config = dict(
    model='CTC audio transcriber',
    dataset='read English sentences (LibriTTS-R)',
    train_examples=15625,
    n_mels=80,
    hop_length=160,
    input='log_mel',
    spec_augment=True,
    win_length=400,
    tokenizer='char',
    vocab_size=32,
    arch='transformer',
    norm='layernorm',
    norm_position='pre',
    activation='silu',
    mlp_ratio=4,
    head_dim=64,
    fused_qkv=False,
    bias='none',
    qk_norm=True,
    parallel_block=False,
    dropout=0.05,
    inner_norm=False,
    moe='top_k',
    num_experts=32,
    moe_every=2,
    expert_mlp_ratio=0.5,
    experts_per_token=2,
    shared_expert=False,
    subsampling=2,
    layers=6,
    width=256,
    positions='conv',
    residual_init='scaled_by_depth',
    optimizer='adamw',
    lr=0.0014,
    beta1=0.8,
    beta2=0.95,
    eps=1e-08,
    adaptive_grad_clip=0.05,
    ema_decay=0.999,
    steps=9100,
    batch_size=256,
    epochs=149.1,
    lr_schedule='linear',
    final_lr_fraction=0,
    warmup_steps=450,
    weight_decay=0.4,
)
Rows from block 3 of a small CTC audio transcriber, named by matrix and row number. Rows with one number within an expert belong to one neuron, the router's apart. Each number is 128 + 32 x the weight over its row's rms, rounded and kept within 0 to 255. All counts start at 0.
After each expert's rows are labels from the 100 clips, of 14848, where the router gives the expert most weight on average: "strongest on" is what is common among them. Only what is clearly more common there than usual is listed. The data: read English sentences (LibriTTS-R).
# router: router (model.blocks.3.mlp.router.weight, 32x256), inputs 0-127
# up: expert up (model.blocks.3.mlp.up, 32x128x256), inputs 0-127
# down: expert down (model.blocks.3.mlp.down, 32x256x128, transposed), outputs 0-127

# expert 19
router.19 [111 169 142 172 111 116 111 179 127  87 155 132 125 133 127 134 127  77 192 117  68 153 133  99 104 149 151 122 186 114 152 139 107 172 115  86 156  48  83  72 164 143  69 183 126  64 141 131 126  22 118 110 118 147 151 135 151 158 150 155 134 128 140 185 122 154 158 122 109 126 106 138 162 124 121 115 154 126  98 143  99  80  98 177 131 149 112 154 101 135 158 178 151 133 163 109 177 118 144  51  72  71 125 177  81 153 148 113 179 181 188 157  99 128  99  92 176 107 127 112 129 122  97  83 169 123  95 126]
up.0 [152 132 159 156 118 126  77  97 147 171 148 118 163  68 180 104 144 131  84 196 126 157 234 110 158 162  51  51  98 145 129 119 129 150  86 110 102  97  65 127 133 109 174 130 165 139  42 101 145 164 100  93 139  74 138 199 117 136 160  75  80 149 151 152 120 179 124 135  83  89 176 126 128 125  97 158 160 121 189 108 163 135 154 127 119 136 134 167 137 105  64 106 120 173 110 119 171 118  90  97 162 153 132 126 119  79 129 170  93 160 135 162 145 103 123 105  81 151 156 113  94 105 184 125 137  83 155 115]
down.0 [ 89 142 146 107 203  63 101 146 139 134 109 175 108 169 142 130 176 127 173  93  94 172 170 125 127 126 132 161 107 100 112 159 175 104 166 149 175 135 103 134 166 152  45  72 177 133 151 176  94 133 149 111 108  99  88 168 134 110 123 177 190 161 117 135 112 136 124 114 119 104 130 197  77  84 124 100 130 127 121 123 101 144 119 143 106 164  73 115 118 133 123 103  80 109  67 144  94 106 153  78 203 153 207 141 163 138  53 126 155 128 106 162 161 156  74 111 124 154  90 173 101 141 123 116 143 107 181 122]
up.1 [113 148 129 117 155  84 153 144  80  92 148 139 140  84  96  51 125 131 133 123 130 147 199 101 176 153 135 149  99 112 143  64 133 130  79 145 146 125 111 120 130 128 149 134 147 100 152  91  74 104 139  85 181 132 110 163 100 110 121 120 134 147 140  70 114  83 135 129 124 154  67 151 162  86  97 168 133 146 148  33 135 122 111  87  53 128 154  74 119 136 175 147 131  93 192  92  95 161 156 118 144 171  92 134 122 150 151 167  89 110 108 149 102  97 200 169 154 150 114 113 129 169 143 127 114 135 146 115]
down.1 [111 172 117 107  75 144  78 181  65 114  86 145 154 103 163 151 125 153 104 127 115 189  96 131 152 115 157 177 117 126 197 225 180 140 131  94 156 114 100 103 137 102 105 111 110 156 109  74 124 108 149 106  96 120 185  70 165 114 100 165 106 120 105 122 132 165 116 125 103 162 150 145 120  96 102  71 101 172  87 116 144 177 144 167 145  91 103 147 121  97 141 158 116 157  83 124 156 129 138 115 115 127 153 155 120  44 144 120 177  63  91  96 126 176 112  86 128  57  86  75  95 162 130  94 183  70 184 178]
strongest on: the word "her"

# expert 30
router.30 [ 93 146  90  91 140 106 102  92 138 159 133  76 119 143 115  89  81 161 116 137 148 123 130 136 119 185 106  77 111 132 136 139  94 139 150 111 125 170  73  91 104 160 117 125 100 155 137 142 118 164 106  91 110  86 161 114 126 128 207 191 135  42 146 151 158  68 109 133  73  94 140 145 116 124 174 138 100 158 139 142 124 188 103 157 118  78 115 109 168 189 153 167 138 124 134 141 158 106 154 118 203 105 110 143 153  94  78 127 146 116  41 165 136 152 151 157 122 115 132  78 107 128 168 153 154 103 147 174]
up.0 [171 183 181 135 101 167  71 154 105 113  91 152 139  89 124 187 147 119 121 182 142 181 153 131 170 150 152 127 142 145 108 141 180 131 180 149  96  95 142 112 139  98 146 201 169 123 138  86 160 124 114 116  96 186 135 142  98 141 137 159 109 130 163 158 126 126 139 191 107 181 142 151 145 126 133 182 141 127 157 143 135 150  70 146 104  64  89 113 136 112 101 142 145 138  66  95 142  85  95 132 142 111 160 159 112 222 129  99 211  86 102 133 108 204 190 110 182 127 133  82 141 144  83  93 110 123 105  96]
down.0 [ 86  72 122 167 143 135 102 102 122 110 194 163 135 108  85 101  48 140 140 109 108 116 139 127 180 127 121 126 119 125 116 146 170  98 111  81 133 206 219 200  80 144  74 111 107 157 109 143 148 115 115  99 139 151  52  92  65 149 115 105 106 104 127 144 158  69 155 115 137  43 129  71 151 127  93 144 114 115 105  60 145 140 181 132 131 167 147 112  85 100 142 143 131 139 178 140 157 125  86  74  54 106 122 102 127 111  90 113  95 142 140 170 143 102  97 169 110 177 125 170 134 138 108 101 133 125 156 140]
up.1 [124 113  89  95 150  95 147  98 156 152  79 112  92 144 144  98 138 103 130 117 124  87 133 102  93 124 146 159 101 151 139 100 165  58 142 140 141 158 135 171 158 105 158  69 132  62 127 118 126 151 151 130 133 115  98 174 165 117 156 144 155 109  89 125 143 121 163 123 151 145 152 164  88 108  91  94 105 140 121  94 184 167 124 108 123 238 123 122 152 173  78 131  47  94 151 110 125 150 191 125 144  66 129 143 110 105 125 112 143 132 155  90 149 164 111 119 154  75 121 154 140 101 122 175 113 113 152 183]
down.1 [154 171 129 155 100  85 107 110  87 142 181 125 150 134 197 137 132 165 172 159 139 137  79 157 145 135  95  78 127 125  67 107 108 145 102 138 126  91 113 144 166 149 140  96  89 177 151 149 151 147 111 139  58  98 140 132 168 123 113  86 130  72  78 158  98 153 122 154 119 174 153 193 128 103 135 133 139 114 179 182  74 154  97 106 103 112 107 141 150  88 207 108 170 144 146 162 127 114 141 160 161 174 106 125 191 120 119 190 161 101  59 116  97 130 141 115 121 120  86 121 111 151 146 127  53 125 129 148]
strongest on: voice: male

# expert 27
router.27 [118 126  84  60 124 123 104  99  98 172 132 156 128 136 114 149 156 134 124 128 137 114 155 145 113 143  55  89 202 102 166 138 125 142 157 168 132 164  97 124 136 144 150 140 146 105  91 177 153 109 141 143 122  34  48 117 123 117 100 125 159  66 115 153 139  88 161 175 128 116 101 190 135 118 115 109 151 119 110 145 132 177  96 138 137 158 108 132 156 104 117 177 121 152 124 123 102 100 137 154 125 151 148 127  97  88  77 119 167 135 101  73 115 180 113 105 139 123  89 118 184 157 159 130 119 137 107 108]
up.0 [193  81 100 144 138 137 146 104 126  78  94 121 157 121 146 109 113 113 139 135 134 102 156 195 166 108 167 176 134 167 179 113 152 100  73 112 138 126 190 173 100 187 160 128 138 166 153 121 164 125 120 109 133 169 166  82 138 185 110 105 115 150 185  76 116 128  81 137 109 125 188 154 190 117 168  44 144 127 126 141 155  82 149 112 113 105  93 131 142  89 147 112 102 146 146 135 102 126 152 128 154  96 113 110 103 133 176 171 126 141 171 151 135 102 144 161 110 146 120 167 124 136 119 191  68 120 138 145]
down.0 [134 115 130 149 153  97  94 188 134 132 117  70 143 134 102 120 128 135 178 101 149  97 147 187 133  96 125 120 167 130 129 117 206  82 123 136 113 160 136 151 136 115  96 127 151 167 129 109 177 113 129 133 127  85 134 119 153 154 163 143 161 135 145 124 131  85 122  68 154 162  97 140 132  82 143 119 119 129  77 138 147 123 110 109 116 141 114 223 132 116 118 148 117  95  81 145  95  55 159 123 106 112 131 107 166  48 141 212 178 175 151  66 104  93 138  91 116 116 153 202 171 218 194 143 128 145 144 181]
up.1 [129 132  90 151 166 117 144 115 163 132 148  35 192 104 122 149 184 204  97 173  86 107  91  92  89 161 141 151  94 126 149 149 107 144 115 171 167 140 160 171 103 105 174 126  74 137  86 149 126 148 136 139 133  95 111 138 122 161  93  98  99 152 124 119 120 120 112 105  57 122 127 134 145 116 194 126 110  91 120  90 114  88  85 139 123 113  97 152 121  94 172 122  72  91 172 104 125 179 114 110 142 101 177  80 170 159 107 102  95 109 159 159 140 108 133 180 176  95  81 122 119 139 131 125  93 158 149 134]
down.1 [ 78 156 124 133 133 152  86 105 121 133 155 153 158 131  80 132 126 116 132 124 108 160 105 106 121 182  85 187 144 130  88 161  88 139 108 113 158 142 142 147 121 165 137 127  92  82 116 143  82 128 142 113 112 158 118 156 121 101 125 140 120 110 154 190 154 160 112 153 116  97 134  92 135  95 130 106 141 123 126  67  83 143 139 117 129  95 127  92 133 125 152 132 100 162 198 147 143 199  75 137 163 193 116 113 152 179  86  19  94 135 108 113 121 127 151 181 131 123 104  62 152  42  18 152 175 123 139 171]
strongest on: voice: male

# expert 20
router.20 [ 98 103 128 164  86  77 156  96 150 183 129 104 142 109 134 114 183 159 124 128  49 134 117 126 116  92 185 162 166 127 104 163 120 126  83 154 134 145 146 178  90  76 198 125 155 142 114 111 184 114 138 144 103 101 116 138  65 141 144 136 134  91 168 128 164 102 189 104 169  86 120 108 160  99 109 134  82 151 118 139 106 155  95 164 138 117 116 115 125 100 154 178 105 170 133 121 121  94 159 103 174 106 146 132 105  90 127 134 164  57 150 182 114 164  91 130 202 153 136 110 129 120 101  67 131 111 151  71]
up.0 [179  97  59  56 170 126 166 108 202 115 164 129 161 151  96 102 116  90 146 118 132 133  99 160 159 149 167 135 172 162 194 153 130 116 124 153 151 156 112 105  89 142 158 160 105 165 160 100  91 156 150 119 181 129 132  75 147 120 156 118 114 159 121 116 136  70 156 170 166 146  88 139 151 127 174 144  84 171 181 129 114 107 113  90  92  72 192 122 189 139 128 127 137 104  71  95 146 131 102 108 118 138 118 168 196  80 110 141 156 105  79 100 125 139  79  96 119 124 119 144 116  92 107 136  94 123 140  80]
down.0 [ 96 174 106 143  58 127 121 190 137 153 104 121 121 136 125  99 137 123 126  85 115 130 112 105 200 122 121 117  76  97  93  97 147 105 116 155 110 125 144  95 131  96  87 118 157 157  86 104 115 126  84 158 149 123  68 137 107 166 145  69 132 159 127 107 207 150 123 186  92  92 108 144  90 196 101 122 123 100 112 108  61  90 129 130 153 190 131  92 134 170 101 156 114 117  90 199 162 116  79 141 115 135  94 122 156 135 105 112  97 146 157 114 210 109 153 137  91 137 154 108  72 117  89  74 127 139 153  99]
up.1 [148 154 186 103 119 134 123 151  59 154  87 137  78 120 152 100 144  97  97 171 126 150 153 109 118 123 148 153 108 158 127 135 147 145 141 170 172 182 132 180 157 108 140 127 187 198 148 170 122 175 138 110 133 124 109 149 152 118 142 162  95 110 155 141 118 136  97 135 125 174 149 147 158  83 115 131 136  38 164 140 160 105  78 119 168 197  63 137  64 195  74 176  71  98  90 122 135 155  89 123 169 109  79 100 116  97 123 146  94  87 138 141 135 108 201 152 106  99 103 176 117 100 125 130 103 143 146 165]
down.1 [ 99 111 127 167 171 175 106 122 123 142 123 110 129 185 125  66 173 141 157 125 141 120 118 146  80 100 157 108 126 159 129 129 130 130 147 139 105 111 185  78 148 164 206  55  43  74 112 153 111 131 127 139 140 121 161  68  82 128 150  93  89  89 133 131 142 131 103 117 137 148  88 113 183 151 164  85 113 128 132 120 138 174 104  71 166  90 157 142  74 124 123 113 166 147 163 101 107 142 137 195 130  98 124  65 116 145 153 136 186 121 117 171 131 147 109 128 134 140 137 113 169  73 140  35 136  98 146 144]
strongest on: the word "of"

# expert 13
router.13 [130  76 143 108  88 130 170 126 145 120 162 165  78 138 108 151 146 179 147  99 114 123  64 140  93 155 149 131 163 142 179 116 149 160 163  97 100  81 134 139 130 122 102 146  98 120 132 173 115 105 154 132 186 204 106 155 141 143 176 183 181 163 139 116 136 178 170  92 150 169  94 129 112 141 129  92  81 116 143 104  97 117  80 150 111  85 115 152 116 114 194 127 160 110 178 102 131 131 190  85 164 108 196 125  98 190 104 125 180 191 120 140  87 135 110 161 128 100  72 154 111 140 159 135 151 151 145 134]
up.2 [119 130 139 124 166 131 126 147 164 137 110  94 145  78 124 189 131 126  95 117  94 104 154  90 130 155  98 160 119  11 139 154 132 125 122 103 102 153  95 108 140 148 145  54 177 179  68 137 114 167  83 164 157 133  83 217  85 142 164 120 125 112 129 158 137 126 110 151  95  76 116 120 161 122  68 198 112 105 211 142 139 100 136 159 129 129 161 182 194 152 112 124 187 113 127 170  83 115 169 127  87  96 176 168 176 114 102 144  91  91 119  78  71  91 108 140  58 160 127 163 132 166 143 108 117 104 163 126]
down.2 [132  74 104 102  74 108 145  67 127 130 144 117  81 157  98 102 159 166 124 174 136 111 132 152  92 165 123  75 137 172 108  90  76 125  92 109 123  87 111 146 117  75  96 169  86  96  97 107 162 129 110 103 119 161 175 130 138 103 136 139 157 120 127 167  92 101 116  65 135 150 108 125 141 127 180 111 124 141 138 108 172 150 118 108  98  75 147 131  94 120 197 118 172 143 174 163 149 137 137 195 157 165  76 118 142 188 127 137 213  86 166  90 147  94 108 107 102 146 137 143 157  84  90 153  96 156  89 114]
up.3 [114 139 152 161  89 154 132 134 136 138 134 121 156 138 116 141 142 137 105 113  94 141 142 141 131 122  56 216  88  89 146 189  92 102 108 152 165  81 131 110 136 145 105 123 130 116 153 110 132 100  41 204 124 141 119 111 158 116 113 101 137 158 163 216 112 144 148 175 132  76 144 175 105 132 138 119  97 146 137 113 121 122 138 162 139 103 201  68 109 132 123 188 161 115 106 169 149 105 165 154 116 118 135  73 112  98 138 141  89 127  85  96 115  97 118 119 102 111 100 141 105 112 126 176 113 136 152 133]
down.3 [ 53 107 112 168 196 158 124 185  98 155 165 149 135 129 208 147 161 126 121 113 170 133  96 158 132 120  90 126 134 114 170 158 131  95 148 138 180 140 144 111 147 170  69 202 142 157 156 104 128 129 112 123  94 119 122 144  76 128 176 104 154 106 155 101 110 124 144 141 130  95  99 112 161 153 163  99 114 132 122 107 110 133  95 114 160 108 152 152 167 146 103 132 157  66 103 154  47 143 142 122 128 139  98 122 163 133 182 126 182 110 116 130  99 224 115 129 108 138 165  82  39 126 162 137 132 130 125 102]
strongest on: the word "you"

# expert 26
router.26 [171  96 148 179 163 144 131  89 153 124 130 132 155 155 141  88 102 123 126 107 162 166 116 114 114 114 111 149 132  89  91 127 164 194  87 128 162 119  91 150 110 168 106 140 166 154 114  95 146 122 127 100  89 132 128 104 107  74 111 119 127  93  81  83 102 131 119 158 184 117 201  84 129  68 188 189 101  96  76  59 164 101 116  98 135 173 173 145 144 119 103 143 104 171 128 127 141  68 160  91 107  93  85 137 156 186 138  74 115 118  70  98 128  88 111 148 129 175 117 140 113 149  91  84 130 130 165  78]
up.0 [176  96 136 108 106 102 159 177 105 196  77 112  60 123 157 155 111 134 154 108 115 127 105 100 112 130 146 126  80 120 166 168 112 116 152 135 137 161 104 164 136 153 137 101 113 136 112 124  92  77 104 153 131 189  95  97 161 136 169 155  97 134  98 153  91 143 136 198 120 149 159 188 102 129 148 123  98 136 136 137 178  89 119 148  83  55 106 135 112 123 141 179 169 100  80 156  92 165 118 116 126  96 149 120 123 122 109 140 174 101 112 232 187 176 167 140 101 145 124 147 121 144 111 139 155 123  94 124]
down.0 [ 85  93 129 115 174 183 139 132 117 152 136 108 165  91 144 148 102  92 182 151 122 115  70 161 115 118 159 128 209  98 110 138 117  51  98 152 109 116 151 150  73  89 138 138  72  53 126 127  89 144 126 117 160 131 147  79 120 122  95  86 115 167 132 171  95 110 171 138 162 169 131 150 131 118 113 162 101 162 171 122 166 172 122 110 113  77 105 181 148 135 153  99 188 147 135 150 104 108  91 183 118 176 104 167 168 123 149  75 125 109 101 122 106 173 128 118  47  98 130 141 114  78  69  80 116 141 102 108]
up.1 [126 173  96 173  96 141 164 116 154 113 122 106 118 131 156 104  76 195 121  82 155 126  80 109 154  91 126 145 141 150 158 160 176 163  95 126 137  85 115 102 105 101  85 149 162  94  66 151 158 164 191 142 177 116  86 183 112 128 117 169 106 116 154  96  89 101 106 183 122 161 136 131 160 135 122 141 103 108 153  65 102  80  53  87 158 133 151 114 135 146 121 126 134  81 118 115 108 124  86 120  86 131 181 107 151 106 179 196  96 127 107 145  73 111  82 144 167  82 101 167 123 168 118  88 142  74 122 145]
down.1 [203  66  94 101 152  54 171 148 127 125 136 130 145 182 103 151  99 166 150 134  93 110  93 134 128 113 168  98  80 132 146  94 163 104  83 137 122 151 121 119  88 157 145 162 148 117 139 120 139 157 137 124 141 157 169  74 151 107  75 124 107 118 127 117  92 140 157 111  93 126 114 148 153 137 108 106 149  61 172 186 127 116 130  63 101 148 129  97 135 180 108 151 125 112 204 188  91 114 155 132 151 140 164 111  97 126  64 133 129  84 170 131 120 164 136 102 191 110 152 140 164 123 140 156 113  76  75 111]
strongest on: the word "the"

# expert 12
router.12 [153 106 162 132 155 158  89 148  80  92  43 108 102 102 140  97 149 121 128 112 126 171 170 133 176 163 110 141 121 146 109  93 156 116 151 131 163 179 142 128 181 138 118 140 157 156  81 155 136 173 149 144 151 120 142 103 131 134 116 102 118  82 105 104  89  85 145 134  70 130  61 159  87  71 100 165  98 170 160  70 160  97 153 134  77 127 129  70 124 162 162 141 118 104 204 133 163  67 108 158  58  96 100 109 201  87 103 157  95 101  82  75 196 154 211 152  86 160 153 101 181 148 111 105 146 129 111  87]
up.0 [187 114  96  81 161 165 170 128 131 126 111 135 107 159  51  95 136 117 123 114 120  89 113 188 118 165 102 161 109  88  99 205  97 123 183 120 168 146 101 166 126 138  77 143 173 131 135 100 127 132 106 171 163 100 155 125 147 125 110 126 101  90 117 103  66  96  64 127 210  75 179 116 151 125 148 138 128 120  62 119 178 128 121 138 150 139 198 167  85 100 114  95 143 110 113 156  79 112 165 100 127 129 145 129  88 121 207 103 145 185 164 177  95 119 133  99 169 156 123 123 132 146  83 101  83 100 155 151]
down.0 [148 118 162 178 119  66 104  73 105 138 199 112 112  89 116 108 137 183 158 138 136 123 158 141 121  46  85 185 171 186 123  83 121 149  95 122 147 120 106 139  99 119  84  96 113 148  96 131 138 108 154 165 135 114  93  71 103 114 143  93 149 125 130  44 185 101 179  90 116 134 125  63 116 104 118 156 179 167 110 121 128 156 114 165 118 149 123 145 154 157 149 148  55 194 140 137  91 142 162 135 158  98  41  98 124 114 117 110  98 116 157 101 171 197 105 130 126 204  56 119 206 140 149 104 110 185 157 139]
up.1 [170 143 169  70 105 115 110 141 108 113 118 170 104 121 151 102 139 199 131  41 125 125 140 123 139 124  50 178 131  95 168 111  98 128  88 128  82 143 163 173 148 160 130 119 143 167 110 136  93  85 110 159 101 165  99 123 137  88 148 117  84 154 170 118 104 104 157 171 129 122 153 117 140 143 137 163 124  97 107 128 116 173 140  88 139 104 117 130 120 129 121 208 122 169 134 159 106 122 147 124 139 116 132 134 150  54  78  65  95 127  63 127 131 167 127  91  55  90 113 116  99 103 167 181  72  82 181 120]
down.1 [191 107  86 102 142  89 126 115 143 135 179 133 211 138 114 154 130  74 161 172 141 128 128 143 145 165 113 172  99 168  89  83 117 127 152 135 142  80 135 130 204 172 131 133 140 117 149 150 162 118 132 134 125 173 118 215 108  52 139 175  89 145 102 125 133 111 114 138 122  93 104 172 147 120 141 116 111 107 143 179  63  81 137 155  77  92 152 116 145  99 160 118 126 128 205 118 150 154 141 161 151 141  83 146 144 148 140 172 147 143 100 128 120 152 142 160 142 137 189 102 146 166 173 182 107 149 119 175]
strongest on: the word "not"

# expert 29
router.29 [211 113 104 145 145 133 127 127 141 112  54  69 166 147 181 119 115 182 119 134 150 156 202 138 138 153 148 185  80 164 181 141 145  92  98 162 140 195  74 150 117 102 117 114 126 158  90  75 108 160 183 136 123 137 120 155 114 148 149  95 142 164 146 128 174 111 131 114 121 167 119 153  97 146 151 135 103 171 114 112 126 181  93  65  79 154  59 176  90 143  70 154 105 120 116 175 136 162  98 127 124 120 124 118 134 158 106 140  96  91  78  94 118 127 122 153 125 172 143  98 143  95 201 115 135 160 102  66]
up.0 [ 68 151 121  98 163  83 145 144 216 144 126 131 126 131 127 183 125 145 118  93 125 119 158 129 150 141  95  79 178 122  80 123 148 152  52 138  60 115 101 156 123 154  59  96 142 102 141  81 157  45 116 143 122 116 135 136 129  82  92 154 133 116 120 176 111 126  99 105 185 124 123  85 141 158 130  48  81 135 188  83 133 141 135 107 118 107 126 130 146  59 147  73 105 134 115 155 146 128 157 149 148 127 151 152 135  92 177 136  91 110 104 170 104  25 153 112 122 111  73 179  99 150 165 122  82 107 128 170]
down.0 [152 122  78  73 151 137  96 138 114  81  97  74 132 105 134  99 141 135 101 132 151 147 128 111 136 157 139 226 193 121 146 143 195  67 137  89 186 114 138 121 113 138 115  81  93 151 128 165 158 160 160 105 169 138 119 106  79  68 151 106 145 112 118 146 104 169 188 143  49 185 105 124 107 102  64 142 147 116  76 113  59 102 102 117 123 165 187 156 135 103 130 143 113 123  64 155 113 152 107 106  73 121 153 122  87 117 172 148 142  48 161 116 165 207 141 147 145 114  94 109 154  97 111 174 121 109 140 133]
up.1 [132 150 172 183 166 112 103 149 125 185 145  94 189  91 103 142 120 140 120 150  96 126 144 165 101 109  89 161 126 147 102  79 127 105 134 131  89 139 125 144  87 115 187 147 154 129 132 135 111 116 143 128 157 169 146  87 141 174 139 106 105  56 160 139 125 135 150 147 138 137 142 124 172 146 121  99 113 154 113  86  66 158  77 116 130 179 132 128 116 122 119 141 154 118 127 137  83 116 151 129 148 160 112 169  66  59 148 146 131 160 166 128 134 100 179  73 171 128 166 108 109 121 107 121  83 110 128 133]
down.1 [115 121 132 149 162 135 181  93 138 129 138 127 126 122  83  91 121 158 232 127  56  96 130  99 108 127 123  81 112 138 100 120 133 132 159 201 127  82 107 112 131 154  62 132  84 159  89 180 166 111 115 143  95 106  88 143  48  93 123  95 133 106 106 120 180 118  89 160 188 102 114  79 116 116 151 133 159  48 124 129  71 112 147  95 148  99 132  69 160 182 141  75 173 151 114 125  92 158 195 155 127  76  67  96 152  79 104 134 138 177 109 137 154 169 143 120 100 186 122 137  85 150 118 100 163 129 138 134]
strongest on: the word "is"; the word "as"