config.yaml
n_mels: 80
win_length: 400
fused_qkv: false
inner_norm: false
subsampling: 2
layers: 6
residual_init: "scaled_by_depth"
lr: 0.0014
eps: 1e-08
adaptive_grad_clip: 0.05
ema_decay: 0.999
warmup_steps: 450
Rows from block 3 of a small CTC audio transcriber, named by matrix and row number. Rows with one number within an expert belong to one neuron, the router's apart. Each number is 128 + 32 x the weight over its row's rms, rounded and kept within 0 to 255. All counts start at 0. Numbers have three digits each.
Before each expert's rows are labels from the 100 clips, of 14848, where the router gives the expert most weight on average: "top examples" is what is common among them; "loudest" is the band of the loudest frequency at the time of the peak. Only what is clearly more common there than usual is listed. The data: read English sentences (LibriTTS-R).
# router: router (model.blocks.3.mlp.router.weight, 32x256), inputs 0-127
# up: expert up (model.blocks.3.mlp.up, 32x128x256), inputs 0-127
# down: expert down (model.blocks.3.mlp.down, 32x256x128, transposed), outputs 0-127

# expert 9
top examples: voice: male
loudest: 4000 to 8000 Hz
router.9:114079101085147057116091183113082100153075092128189195112133164111159171079196142142117130143124139098093144126146119113116115100076122150120125180074120117119124113102059081079065104114137185073066116117057157109141101106171077151123154105146185173100134102115126134096153086154157136073130155125144147127172125101090118116117118105098120117134107124122152077103160185105116168153138
up.1:161119130157105127113168112190180120143077150171128086113108111084153108108145147104110135086158126116159070111103154185138111120156114123124119156060147151193073145089140110159156139209080140150151132092136085204132134206133100101159099108053123154085134132183106153092117153107128099144099120125109147101109131127116072135101167178158208099129097123184156135136043116091153076148115
down.1:184109119157072082075156101163064110127118145117130146094133137125155132218123131072085076152122061134092144135143157087109134090128089180096107055169136104129178121135151142157142135080091175096151126137175128092102181117048177127078083126073131100125192141132142082114142161115204147163161134141116128172129103130149103117132088137112141136118112127115111130112085177161129109117141

# expert 18
top examples: the word "the"
loudest: 250 to 500 Hz
router.18:123098174109088140164138182149160187154132134167112156075173166182091141105103083100089126107102134076081096131140165116130105205127128085114156116137110080111076162181124108128140087119144146169161165068171122169095169204172116130070104151151174080105109180126140150079172170105175087100125085170086208137167083120155121120188071171110112100119124189074133139133098163085062111185151
up.1:200136184108173196115176098115064170181105115102224193106137127162153087112143063205094115160169120115119078157134138129090106128128116118178095089066155111119116103092120125128107115110154123125099139164108119144143106165115118131128106108096120163079147103200119175136152115117072171107138091150142122097124135062103086121128142147109159119111108130144122174110094117128138061092185
down.1:208138142116088104140109137156175119145159156151075122157141119130135108092070173126186155073129166176064158142125137110147139189071177046087128062161109127153110160125106125071111158153135124111103167139173096094061113090105099153121145176165120152140126128103117091162102102080139093113136106170116132134109115098105134118147136106167160145157205101085143153170081128162104135141137

# expert 28
top examples: voice: male
loudest: 250 to 500 Hz
router.28:096174093135132099113167124131112130163092159142145167085136112072138058137099177116146198174112122113145131123198069118176117164142109158121173144108128114182114145154143170141082148166147148154118111185041109055126132142102106071154126166141079102151131151089126083101113135166081128076140086097079127097149164163141116141149110162168174129195120163166143070202134162129143105105094
up.1:129129171147086145131080153158117129184192101130145107105090140133133125116063121148142133077093078124124125157155168098143156108142099115145159161108031166097115124141115156199078077124151124115142067187160106094045168108144166121078095127109137151049136139134120074163152118138164107132150179130127151095082144095125120088173129086089108141110138139157120188179109105133120133138187
down.1:145127143138139100060166066115094181176078149138124108124122101143159109207148138161135093147188122127155176106130151120121105028157207182130133144100098078182157117123178101128078163115192158057141058124158111085082132119087107101131157151142130109151117185161134197133115118121164085071111120070125141119182166138094170122177128107144154140127110145100167129105153142181152114129097

# expert 7
top examples: the word "i"
loudest: 500 to 1000 Hz
router.7:129150107088155144140100094112142115125137166189120098121120175116127138181133160065121104104143083093192130080150129109131099145138147103148160153148160144154130117156102194108075149144114097065111131110177090127161098182133093171137117121130098090084082076124140180141148146079113065122085110075178140161164099111153084174133148120156140109128100156096081152127174166161191157147135
up.1:171160118198125114118147136152087107139122193061180136164172103107196119124174113139178100127140139168090170113127173089106078076136127203119084146162154107134104151127164118117141101155149111122127118128106104215161132001094115099146133146164154049149078095082112126094139158186075141059138127087129103185166081154146129096099197135109129138210099112113179148098126109143124153150145
down.1:073131109123156155151142157123157148155138170196081092105159139124091178112075080197194169106123146082124158130155116106100181088123120085128099159170120120150132154112170167137177136109142183149093153105140116075104130146131131074164152069070095098105118108124124171077172141104104157133084143122153155152088135107131162112207118066091114145178121135108195105155116171150109116117135

# expert 13
top examples: the word "you"
loudest: 250 to 500 Hz
router.13:130076143108088130170126145120162165078138108151146179147099114123064140093155149131163142179116149160163097100081134139130122102146098120132173115105154132186204106155141143176183181163139116136178170092150169094129112141129092081116143104097117080150111085115152116114194127160110178102131131190085164108196125098190104125180191120140087135110161128100072154111140159135151151145134
up.1:133110070104167074127113150166205099139180100108146151140115121124101129202148117115129138099144084136062155154182089053126144127190110103091108138116151159132108139124115155125074115123104104068117121168164048111093182146140136217108106111108133175124168100136122157098123145112108143126106130052116155143144094122114122158161123207158160117139088145161138122154095144138113047095067
down.1:173098157166113195091194081150131148164122164096094089105121160104113111095092186149162120152162105114110145131096048140105115124156103123131119124131130096084128110125070129157148083139064099075136045140156130051148142140133128130114117114099177094191127135104199124113100179122117146083118127109095141093096104137076099135122146063159098086099139129157168112184152107114154161130142